Weights of a small image colorization model: activation leaky_relu, trained on aerial photos of the United States (SatlasPretrain).
Rows from block 5 of a small image colorization model, named by matrix and row number. Rows with one number belong to one channel. Each number is 500 + 25 x the weight over its row's rms, rounded and kept within 0 to 999. All counts start at 0. Numbers have three digits each.
After each channel's rows are labels from the 100 images, of 14976, where the channel reaches its highest value: "peak on" is the class under the peak. Only what is clearly more common there than usual is listed. The data: aerial photos of the United States (SatlasPretrain).
# convs1: 3x3 conv (model.mid.1.convs.1.weight, 144x144x3x3, each kernel summed), inputs 0-71
# convs2: expand pointwise conv (model.mid.1.convs.2.weight, 288x144x1x1, transposed), outputs 0-71

convs1.104:536497500474517465523529505535541500477526510486492487504485500489535586469454531467506454536494529532488497466520470487464540486522511539509498467542504450502487496462498522499482528519492493516500531489498514484560
convs2.104:492477513480525497497500508479552515502486521505518496500506511538495488528512467521521493503556493518505480497534471492513577485497506518481504493479485503523502522505487487500483507488504516455501467537497555555510
peak on: crop field

convs1.143:477482482479560510466485503475493498495488501532520496471480501480513468504484494497477475474482497533514534478521550496551482512565543459493534501468481483532474495485507493479502487470507527499488521449445532517468
convs2.143:522507549530500508501475510497513450506462500515474477489508500489537499518442537505481508461472473511529446496503487464540490508502550475472527544503482458505483462461500476529459499481544518522504535494502487493491
peak on: building

convs1.8:536511494532519499531464485544489458481483500472516524497487504534480520480525478482534505501557492516494548542538505488498514513531485466496488539533502533504501488469529441488515472480519489478509519429472492525551
convs2.8:490483505453494484501461519494462475519488481524485501502484476480492463513499494501525498518472499461472479493495497514494470511454523513467536457467545485484539499491478530480490481482475500463504512556460524447493
peak on: crop field

convs1.117:512489462511504498480504498476498484546495468546442502475489527518511525490503554483506497493483482466493461492458510492507510459517527500488551498496518490504467522495494511489522479516446518494500536473457481531527
convs2.117:535461520506473493510506497486518500489500476469527535501488504445521515481490514491523487484528490504539507480490509496516463490490529507491487559491508476562551458514527459492469521527512536497477525491475464471543
peak on: building

convs1.30:500490497490521534526499483489514514500492466532508557489509507506502505527490519531521456495482474518475517488522487528545543537495553487451535484485483499577493540524526502490531459509480554502482508514511515528512
convs2.30:509515560506476504505434496503527517511508508531496441481562525517542491485478533513465548484462506527530483481463481468546449500529498521480519549501519499540532511516522509545479503503533525469537511451473519495466
peak on: building

convs1.10:524557511518516539527479492539515464481459497500518495547501520528516505495500525497465481471549465536529494532517496537509528503516509512516495508501481539539431492493519505502509474498479508496541485516498475506527
convs2.10:498521487496492519491551504490503485559480548554546483471508515517494498528459490518477501510531523489488465493503469495501542486464519543516477498505483512477454533450480485521541492486528530493507473519497465438490
peak on: crop field

convs1.115:479510493502499520503462532517476461499544486516522523524523507515452493518506550480507525464523493555522542506542482470511514547471506537491465519502469520518509509527485481526490535533519467487536526491513494453509
convs2.115:498548495495506498470498483480491490554507448478519487523470521501512505469518517527481529486522535520505517522457481490455504519512486528496502447498533494525530507498505518517496532459492479504497520523494516520505
peak on: building

convs1.105:522489538500528488495515537542513491523487474484528500497519511519481536484495492437510409517515513498527463528523509447467508526502472496463495522504515533496517487510497494516502496517495480467489473485488506508554
convs2.105:488497535460503498479529496470489507557495463467504471497563504503505534513492501489492507509550498504546432495534457482469545488515485480467478514515544509514462463520504497482498484454489487465485488477444504514518
peak on: crop field

convs1.5:558519510478515497492528437496512528514460494466515483490526530501506546449504467508490498469486493492480522480526491513488516486468496474480517493505479541516533484506498505523521489558505507498531497467543539507547
convs2.5:462453514473458485531506507520488445487483509520523539515499505505513537497491510521497490460507499530483477499524509534515538480548475473455475490466523525481524515535513489530496501531498501454473538545488511514505
peak on: crop field