config.toml
model = "image colorization model"
image_size = 32
crop_scale_min = 0.7
translate = 0.12
loss = "l1"
upsampling = "nearest_conv"
beta1 = 0.95
ema_decay = 0.999
batch_size = 192
Rows from block 6, named by matrix and row number. Each number is 200 + 40 x the weight over its row's rms, rounded and kept within 0 to 999. All counts start at 0.
# convs1: 3x3 conv (model.decb.0.0.convs.1.weight, 96x96x3x3), inputs 42-55, a 3x3 kernel for each
convs1.37,301,251,230,254,139,219,232,242,173,243,235,181,216,201,196,226,247,233,232,172,157,156,189,158,228,165,218,220,228,221,166,178,141,187,250,198,235,228,191,200,232,242,201,169,219,160,185,204,226,265,286,126,263,170,185,201,204,171,150,184,236,213,243,151,187,163,245,156,164,212,240,193,148,193,223,167,204,303,175,155,191,184,213,168,133,166,236,202,174,225,142,177,175,182,262,292,217,202,244,233,151,245,174,199,220,205,179,223,164,225,213,200,169,191,201,167,162,236,231,158,189,183,118,257,213,208
convs1.38,193,211,176,207,211,190,140,165,253,308,124,161,102,134,215,117,158,194,258,216,212,220,198,249,134,214,220,208,188,179,251,289,214,131,113,166,245,206,174,200,134,182,113,165,189,136,168,188,154,169,194,252,203,254,134,208,148,199,258,171,218,191,231,142,187,250,248,236,234,182,236,193,200,165,219,224,210,169,177,293,260,147,257,201,202,195,230,240,232,220,115,199,231,269,275,189,274,157,187,135,228,207,151,186,206,244,222,202,189,217,183,215,207,216,179,198,224,162,146,213,216,194,216,179,269,177
convs1.39,122,243,163,210,236,225,234,231,186,197,198,211,173,147,140,213,181,226,147,180,189,191,167,220,162,248,183,235,270,281,223,198,244,133,160,156,226,131,176,222,281,151,101,245,270,245,144,178,164,264,208,250,197,201,194,209,236,188,204,233,209,182,167,164,217,169,169,200,219,202,194,205,201,233,181,231,260,271,156,215,206,248,249,213,238,283,260,248,194,255,183,152,129,131,288,223,182,181,215,214,218,177,204,210,211,159,230,192,241,212,194,247,177,263,151,181,178,201,185,228,174,156,136,169,83,139
convs1.40,216,226,247,184,202,327,167,238,238,173,153,192,171,279,225,216,264,224,101,109,223,237,239,256,199,238,296,177,186,151,221,172,248,262,227,210,178,266,214,160,180,247,180,192,147,165,180,212,254,231,158,266,266,207,211,138,216,177,166,160,152,200,147,188,162,108,190,232,169,192,205,196,211,239,292,189,230,185,241,214,191,175,204,168,193,251,137,143,225,185,233,243,220,169,282,147,229,165,200,145,200,157,230,261,201,162,230,128,254,160,147,209,204,194,229,250,270,159,149,133,249,204,172,255,260,249
convs1.41,189,149,125,225,315,230,169,124,233,187,182,183,175,201,232,114,115,141,222,143,216,171,230,184,208,253,208,206,160,226,194,222,129,208,208,130,154,181,183,135,190,210,156,131,150,231,162,176,175,226,203,220,188,134,266,213,264,240,97,219,229,148,240,211,234,124,220,185,255,120,183,231,188,242,187,170,204,247,187,189,205,164,210,213,177,137,159,196,238,253,204,175,222,150,237,149,209,243,160,194,211,228,157,222,217,151,238,172,211,145,189,163,156,197,147,171,217,186,208,139,172,191,223,175,215,125
convs1.42,218,202,239,161,240,187,170,254,218,205,212,233,117,136,135,235,191,134,158,175,231,210,119,179,217,199,223,238,241,221,116,119,199,175,258,124,165,174,195,145,91,134,199,280,161,177,239,228,184,146,170,205,225,233,212,212,179,242,278,192,176,248,209,162,210,231,214,258,273,171,199,251,232,198,188,213,157,204,198,234,201,189,149,193,228,223,190,155,149,209,239,210,176,230,272,252,174,186,262,169,226,235,180,196,150,206,205,188,209,213,236,244,318,231,199,257,206,149,161,182,192,219,180,207,195,220
convs1.43,206,241,269,227,228,195,184,219,189,231,165,191,214,135,218,238,157,173,196,151,188,177,164,100,206,178,182,174,160,199,200,179,216,169,171,235,171,196,230,98,89,179,228,83,186,190,203,255,147,249,187,180,239,204,248,172,183,200,213,174,179,204,128,297,233,153,190,162,156,189,152,223,203,226,270,213,182,156,172,210,221,217,263,231,190,169,212,240,202,207,165,270,257,197,320,174,191,265,198,226,202,178,207,216,198,152,221,168,252,203,226,231,251,228,258,167,184,171,170,165,142,213,224,191,180,205
convs1.44,192,244,188,249,222,188,203,219,250,220,206,172,237,269,202,185,270,228,169,140,183,188,237,186,155,167,256,236,203,199,256,215,250,175,205,231,165,159,177,233,132,215,206,230,193,187,244,202,236,194,230,196,254,216,201,173,273,134,187,160,177,202,209,155,180,232,186,176,165,164,257,184,256,174,207,177,165,173,145,182,176,181,171,144,151,164,237,191,173,158,134,180,218,127,184,215,190,204,191,160,191,204,173,207,221,251,235,163,154,215,194,168,156,187,179,172,178,218,203,240,149,153,208,181,183,174
convs1.45,260,218,166,158,159,174,247,253,216,188,228,213,248,298,197,255,121,171,165,190,178,179,176,241,187,160,200,180,166,194,230,188,330,221,174,128,171,347,275,75,162,284,169,83,174,235,266,104,160,209,180,219,214,259,235,201,188,218,224,211,259,247,226,204,132,202,195,199,208,221,244,188,159,211,226,250,230,234,148,237,220,166,204,283,251,200,249,176,156,204,151,160,189,197,178,173,139,227,258,182,194,234,178,187,241,188,223,215,146,97,144,214,202,116,254,259,262,152,150,141,284,186,127,203,187,139
convs1.46,158,285,206,207,254,217,189,116,257,176,93,222,236,230,199,190,256,207,188,244,197,245,201,184,215,135,224,256,169,90,239,272,287,190,158,202,166,161,212,231,233,131,189,194,195,187,212,256,146,167,209,216,165,196,195,186,204,170,255,234,231,195,165,182,231,238,219,162,151,197,209,238,213,217,156,232,178,180,217,158,229,227,178,217,264,117,137,228,204,175,201,245,238,148,209,241,199,161,158,174,162,199,136,214,257,249,209,215,160,182,246,206,230,109,209,197,192,166,153,175,205,189,285,194,223,192
convs1.47,149,195,254,223,221,137,236,189,225,233,207,244,158,166,211,218,212,171,212,195,199,127,171,192,235,174,192,192,198,184,140,173,168,234,211,160,260,155,142,245,263,200,143,260,317,116,235,256,188,210,206,245,150,185,241,203,192,181,210,149,171,173,200,225,263,156,243,170,229,225,213,199,186,235,181,126,246,307,266,174,205,232,189,171,201,218,206,135,159,240,195,222,211,232,186,177,204,153,183,233,164,176,169,230,202,173,215,301,179,243,214,142,260,195,194,165,196,148,156,197,190,230,144,263,235,133
convs1.48,209,151,184,206,187,201,218,161,250,172,214,179,168,245,193,164,232,182,144,198,162,154,105,136,185,207,189,209,155,222,159,187,124,211,207,249,224,245,162,283,292,197,185,271,141,196,237,190,156,186,259,180,233,213,221,141,213,148,154,222,211,206,180,219,213,195,160,187,186,178,206,235,210,294,162,192,260,157,202,188,189,169,161,216,208,127,184,224,173,164,259,258,208,191,238,233,195,266,256,193,213,220,143,162,189,174,225,182,186,206,218,224,287,248,188,215,232,185,180,171,155,154,212,215,173,224