config.yaml
model: "image colorization model"
dataset: "aerial photos of the United States (SatlasPretrain)"
train_examples: 203450
image_size: 32
crop_scale_min: 0.7
horizontal_flip: true
translate: 0.12
color_jitter: 0.1
task: "colorization"
loss: "l1"
arch: "unet"
norm: "instancenorm"
activation: "leaky_relu"
widths: [96, 192, 288]
blocks_per_level: 2
block: "bottleneck"
attention: false
upsampling: "nearest_conv"
init: "kaiming_normal"
residual_init: "none"
optimizer: "soap"
beta2: 0.99
lr: 0.004
beta1: 0.95
shampoo_beta: 0.99
eps: 1e-08
precondition_frequency: 20
max_precond_dim: 1536
merge_dims: true
one_sided: false
adamw_lr_other_params: 0.00077
grad_clip: 1.0
ema_decay: 0.999
steps: 8200
batch_size: 192
epochs: 7.7
lr_schedule: "cosine"
final_lr_fraction: 0
warmup_steps: 410
weight_decay: 0.05
adamw_weight_decay_other_params: 0.01
Rows from block 2 of a small image colorization model, named by matrix and row number. Rows with one number belong to one channel. Each number is 500 + 40 x the weight over its row's rms, rounded and kept within 0 to 999. All counts start at 0. Numbers have three digits each.
After each channel's rows are labels from the 100 images, of 14976, where the channel reaches its highest value: "place" is the part of the image that holds the peak. Only what is clearly more common there than usual is listed. The data: aerial photos of the United States (SatlasPretrain). In brackets: how many of the 100, against the usual share in percent.
# convs1: 3x3 conv (model.enc.1.0.convs.1.weight, 96x96x3x3, each kernel summed), inputs 0-95
# convs2: expand pointwise conv (model.enc.1.0.convs.2.weight, 192x96x1x1, transposed), outputs 0-95

convs1.52:495509490504476455466503569463442442519498491546574512442597494518550467412466482455532500546435479479568503488555430490462504481445493489582449386520486524526482565481460474529481444514447483455503451535528540581526477536527521534480522528559506463497475507479501494466511450456533466521
convs2.52:523477503500478501488477452495520528517529535516459445505565514537502476488499574488529549496507510512544582456514510498454591500430446479476501554438554501478428478522460504520510488462461511394471417481487532500603489465462486500494540560496459514478538512452475452446509502500443534479
place: bottom left (26 vs 9.8)

convs1.61:405468523474537495528568505544498439414487389500419467455518544466484536543572425473500487548494486466500555479563461485505568456531547462500469525515473489547480546475497472483514495475564466486525439473498489520471539572464529471503435498524478466461522417480473517519473418487494492535
convs2.61:521547552480477567490478472524551450545490509527499549458575543506533538520468473516511447484526536489521402479558505511522527543499461538508505523508522539524546548533501512564549517485486449455464515500509465503507543480475507461478538482464537483463422580575485525493536492509512553511
place: bottom left (28 vs 9.8)

convs1.35:472529543559451496575489511510553499589454566520605520503407514455441549521496455472468487507546464519516523473467485501459527496558516442476409534483559483464505550463548502478494488457420544506499445461527511509505513517471534609511512555480500516547458571479481493485446483503454497486
convs2.35:512516543537488527483587579518453475524465522508504487576451532525478502432523546516412544522460539485477494565410454543553491487515579475543505553468501504559538537470482524595558459521534527528563529520523473525471491473548421494474510537578531549502474427527486531450481528485566489530
place: bottom left (25 vs 9.8)

convs1.94:538525496485521534423515484586457483494592521543499591462487498515568459481490520452519522548525493567496543445483472484485530471474511586507527452467540438520555507599471511493513494483513448489519508487498529546565520470506476457501473472411559452530552534545511502411533486536521582495
convs2.94:467489591525521442466519441562475492445540478553447537498493549532506511433475582526531531459506477492452482556524517551538516492470517450518501528552521490483522445471501497464580465459561483542511444446601525506530438444485521436510570504528429437446441554499406553496444492512492461510
place: top left (27 vs 9.8)

convs1.12:487480531466500500557499417481479494511490553475480569458473546532564496548495547425464488480465512548431502477445465525508452534487507539502490464512504519566568510487565502392555474467495545518520517451496497529512538510493476445552498434448514582528592545567551474461487520564542543469
convs2.12:506518508545484482502528512521543498516459490506542560450488535503483488491480528519493592544473442492490457543445442524473436467433415489471528440538478500482508489478508546473520560451441526600472549511522475511525484494451573458543475533522512545465518454616442503505512546455549437517
place: top left (32 vs 9.8)

convs1.1:500509558498514492524493478445492559568528498464449470580513503518487552507529541492492515517586521572464548445487504511541495578537481565493542451535518531519515521580482459488470423491495389498526490493449499520509554525454504474583502454511513518598516500523535453531397496483484529555
convs2.1:536533489453511518561515508511546542504534445488488571454481456449534507550576526506515477561441453592557491507474478544472465498528516612518564479514448520503510511551583477474479542513477524547528510458501533458447520508467486490532559538430515507429554523477529513467542493504503473522
place: bottom left (27 vs 9.8)

convs1.64:498457512533439477417542443492529489503542482548529548489525476494485503537532418490477426460475465488554509426535418497517519502491534453523518457551510524522457499443479505560503493491560504553513455563493633509570472514478493497443570459470503471531484440463454527528495479429479570505
convs2.64:433546467512478502435443569536484517443461528549491459554507500537565492440509451553486489534622491422496546531448442492554553492504543445494523503499494550540454510526486499465591483532484471483544528499593457464518535488541498516371571497495541454469486514528481442470424507557524543510
place: top left (33 vs 9.8)

convs1.81:481468462529466440519576441539450470453529502521490489474541477511528478472516469545503497446454520520594540486526505520501567457479476478473540510475475498571459521566512465545550443524575539477542498489458521414529508568430427496545490568454508436570421469484505511471517452503491541448
convs2.81:451524567548517517508445503507546477459472552533524490579511575443536545519519492569562510445535538499559410429512504534465611462454510587475500549444520662496579515501550500555433570472538520484495497511456496467552435459548436478480527528518550479535484474479502554481509476532455563515
place: bottom left (30 vs 9.8)

convs1.27:532478461451550433466551495489501434565458508486512455554471524491471545507565538532510395487482436479494514501500537454480555519460486606540478560460484456575498456469480484515495542491470498496434539493443463534443579453486537487456505506467518521491493504538566508529568505493518411557
convs2.27:543519500490524604478515499541424603574588476514511575485533481502483459460514507495556485432497509541526482532533527494484533535564522484505500510600463505463562459492570443474446520507499570564480502548431496561504458504494546536475507465517490454529461516508494554479491500434521526496
place: top left (29 vs 9.8)

convs1.85:505489499524532546560457489493561534465580457460489494479568479539506500515493507476532515491470533411544560453555474521498545457450521511503551413482434545509456564466446540517409484480487511477574524494466545521519567579511538480491431598506550493489497479509559522457518475455458492515
convs2.85:445530468536504496427456521466508549460493473490438563481430462507526537456433531485533508560530473411525428437493443510443648506462502563469448547472477543466521483496520459505564507528480508506596449491513471513499483493550443502481526553507581469535528472515441477503475492401456471512
place: top left (42 vs 9.8)

convs1.71:417542419506496480462563502449463521562529589517516493412468498457516543435524466484502449514528532492509466499453573505459486520496523537569513496447478502506480536386490503496510539513456523453488460461469543492469530408452521500490525458506508493491541453462478456454543436580512509434
convs2.71:496453540494510512542490536527493518540498479469596527433541495500500491489462569528516524427488555475483517496490547557503468548442550489495465536601483473445471532559506483513420485460492531476516529558495503504581470496479503529514486492482454518489500564494462405448466501485456482469
place: top left (47 vs 9.8)

convs1.15:513545482633501495421473500503530505501536485500480540532479483494528488414477539458502505529403497463541456502522561461548446476433467525488501474490527531488404520496529482541441486548441530454447481502526492499502509484442517523463474475523603493476509497513520464560514450516456609546
convs2.15:539510492488480519461463476517568506517550512509461560462534487517509453500491478505586486528505423535488527524501470452524538455556481505564480480439503462547465440510455461513474465478464509442500424474514489516467522554495463463493533461510512413580577482467514501520478526499489482476
place: top left (35 vs 9.8)