Weights of a small image colorization model: arch unet.
Rows from block 6, named by matrix and row number. Each number is 50 + 10 x the weight over its row's rms, rounded and kept within 0 to 99. All counts start at 0. After the name is the row's rms in percent of the matrix's.
# short0: shortcut pointwise conv (model.decb.0.0.short.0.weight, 192x384x1x1), inputs 96-191
short0.29 098:70 40 55 55 53 56 53 57 58 57 59 53 49 49 54 54 49 43 50 53 51 42 47 46 53 53 51 54 57 60 48 52 59 48 50 48 68 50 53 51 57 51 51 54 63 61 50 47 47 52 42 67 45 48 43 42 44 51 53 46 50 47 47 48 60 45 44 55 35 53 63 55 54 65 44 44 49 42 47 42 59 61 46 43 44 48 56 54 44 53 50 56 40 38 55 63
short0.30 113:44 53 51 58 45 47 46 50 45 51 54 48 45 57 52 50 53 51 52 51 53 42 51 53 50 53 53 49 51 45 51 45 44 50 59 54 54 50 48 53 43 58 50 45 47 48 49 52 46 49 39 50 54 48 56 42 61 57 49 47 57 50 47 51 50 47 53 47 53 56 58 43 58 53 49 43 48 50 47 43 44 46 53 44 51 49 53 52 58 44 43 54 40 49 50 63
short0.31 090:52 53 34 39 59 44 57 55 53 45 47 44 51 49 40 51 38 60 57 57 52 53 55 62 57 56 45 38 45 40 55 54 47 37 56 44 58 54 43 57 63 53 42 57 45 52 52 52 61 62 62 42 51 56 42 47 45 46 45 62 50 57 52 46 36 40 56 47 50 51 43 44 61 42 45 46 47 52 54 37 40 53 60 51 57 51 50 53 50 54 49 46 62 60 47 48
short0.32 095:54 51 48 47 50 40 38 50 46 56 49 45 43 55 53 51 55 38 50 42 49 44 52 47 50 44 45 49 55 54 61 41 43 42 42 45 63 47 45 48 49 50 45 57 52 44 56 52 36 45 51 43 51 54 53 36 47 46 47 43 50 49 60 48 54 55 55 49 61 36 52 44 49 53 52 39 48 58 45 55 51 51 49 51 47 52 42 51 48 56 56 59 56 36 46 46
short0.33 099:49 50 44 51 51 49 54 52 38 39 55 51 46 54 54 56 56 46 46 39 47 57 52 51 46 47 44 50 48 49 57 43 57 48 41 32 48 59 51 47 48 50 59 48 53 60 59 56 49 47 48 54 44 60 48 49 47 47 60 42 52 66 36 44 55 53 59 55 48 58 48 44 49 48 37 48 49 51 62 40 40 39 43 40 51 54 60 52 62 57 47 54 48 58 47 64
short0.34 101:59 53 53 52 50 50 50 51 49 45 47 58 57 53 62 55 48 55 47 42 56 55 50 44 54 51 53 43 49 51 57 43 48 53 48 47 47 53 51 51 43 55 52 48 56 42 47 46 50 44 47 50 47 49 58 57 48 60 53 45 57 56 43 48 57 51 59 55 47 46 55 58 50 51 50 53 56 54 47 51 56 43 45 52 44 43 53 64 38 53 52 51 57 58 46 53
short0.35 100:52 45 57 53 50 50 58 48 53 52 53 48 35 53 49 36 45 60 53 52 50 47 54 59 49 46 41 59 45 47 41 59 67 60 48 45 47 50 52 48 51 42 49 43 48 45 45 51 57 42 59 60 47 55 52 46 61 46 47 52 54 53 47 48 48 57 50 52 52 60 40 42 47 57 57 51 42 52 53 49 44 61 60 55 53 46 45 49 46 51 47 50 57 41 50 59
short0.36 093:55 60 48 45 55 38 45 58 52 53 50 61 53 48 62 60 56 55 43 46 39 52 52 60 51 45 50 43 54 59 46 46 51 53 44 53 60 50 59 49 53 58 49 47 45 42 51 55 49 45 54 54 46 53 42 67 55 50 49 55 34 44 51 46 44 52 51 48 48 51 53 55 58 43 52 54 50 51 58 42 56 42 48 45 37 49 54 64 47 46 42 47 47 49 51 48
short0.37 093:54 37 55 50 46 54 49 57 53 46 48 51 51 36 50 42 55 56 44 53 53 45 55 57 48 54 44 47 41 50 42 46 56 50 44 50 54 56 45 43 56 47 53 56 57 44 52 63 53 55 48 55 47 58 55 51 52 50 51 52 50 55 48 52 53 49 50 51 52 51 49 53 63 49 52 52 55 49 56 36 44 59 45 55 45 50 46 55 44 60 48 51 57 58 42 51
short0.38 117:52 55 42 47 39 43 49 50 54 47 47 53 58 45 50 48 48 51 51 46 57 50 53 49 48 59 55 41 47 48 58 55 61 48 49 55 46 55 45 55 55 42 45 48 50 46 61 47 62 54 51 51 52 54 36 47 45 49 39 56 48 50 47 52 53 39 48 49 42 46 52 48 56 44 49 49 56 52 55 38 53 42 48 56 49 44 52 47 47 50 56 52 51 56 45 49
short0.39 105:47 54 49 42 62 53 48 51 44 52 48 53 55 54 55 42 46 67 52 53 48 53 54 42 46 54 48 44 48 40 44 44 56 48 52 49 42 45 48 56 34 49 52 44 43 48 46 47 59 60 54 46 52 54 43 39 53 53 53 52 51 55 51 46 49 54 54 52 62 58 42 51 46 52 40 50 50 51 49 44 45 52 50 49 53 48 47 40 55 48 53 54 54 54 51 49
short0.40 101:42 51 49 42 39 39 43 47 51 43 58 54 57 65 49 50 42 60 44 43 54 50 38 44 51 41 47 33 57 40 57 47 44 63 40 44 56 58 50 41 50 55 61 53 57 54 49 64 59 42 47 60 57 42 43 56 47 49 40 44 53 52 54 52 49 58 39 49 49 38 53 46 47 39 48 49 48 47 56 53 51 25 52 64 49 42 47 59 33 45 63 50 60 63 45 55
short0.41 095:40 58 46 57 47 35 25 45 42 45 55 48 47 45 38 48 49 49 45 41 45 41 50 40 47 43 52 58 58 40 49 46 49 57 33 51 58 49 51 45 55 53 54 43 57 61 54 53 50 48 49 51 53 40 53 60 53 54 54 55 48 45 45 44 45 40 45 51 49 52 46 46 58 45 51 53 49 45 58 40 45 47 56 41 45 46 43 48 64 59 39 50 40 53 47 52
short0.42 109:51 47 60 53 56 63 40 59 55 47 39 50 61 50 51 49 44 54 52 44 52 52 62 51 45 53 58 51 53 45 50 47 48 63 55 56 40 39 40 39 33 39 49 49 52 50 52 50 46 59 57 47 43 59 44 38 59 50 57 51 51 46 62 44 50 60 44 59 54 65 46 52 53 50 36 53 56 49 45 57 51 50 60 48 62 48 45 39 49 38 45 56 48 55 53 30
short0.43 094:52 57 44 50 46 51 44 40 42 53 59 44 61 51 57 55 49 46 46 47 52 53 45 39 56 59 49 41 49 45 47 44 59 58 39 57 53 54 51 42 47 55 61 53 62 41 50 55 56 40 48 45 60 52 49 57 53 42 49 61 64 50 51 51 49 45 55 41 37 48 60 56 42 46 46 45 47 48 57 45 63 40 39 50 51 51 53 50 53 58 56 46 51 62 40 44
short0.44 093:44 36 47 51 61 56 56 62 55 50 56 57 51 39 62 69 50 51 48 48 40 52 60 41 45 60 49 52 50 51 50 38 52 42 46 56 61 42 42 53 59 52 48 42 53 49 59 58 54 39 51 56 52 48 45 47 33 48 51 58 61 50 42 33 52 51 52 50 60 50 68 46 45 48 59 47 43 59 51 50 72 54 48 40 53 49 43 54 59 64 56 49 52 35 46 52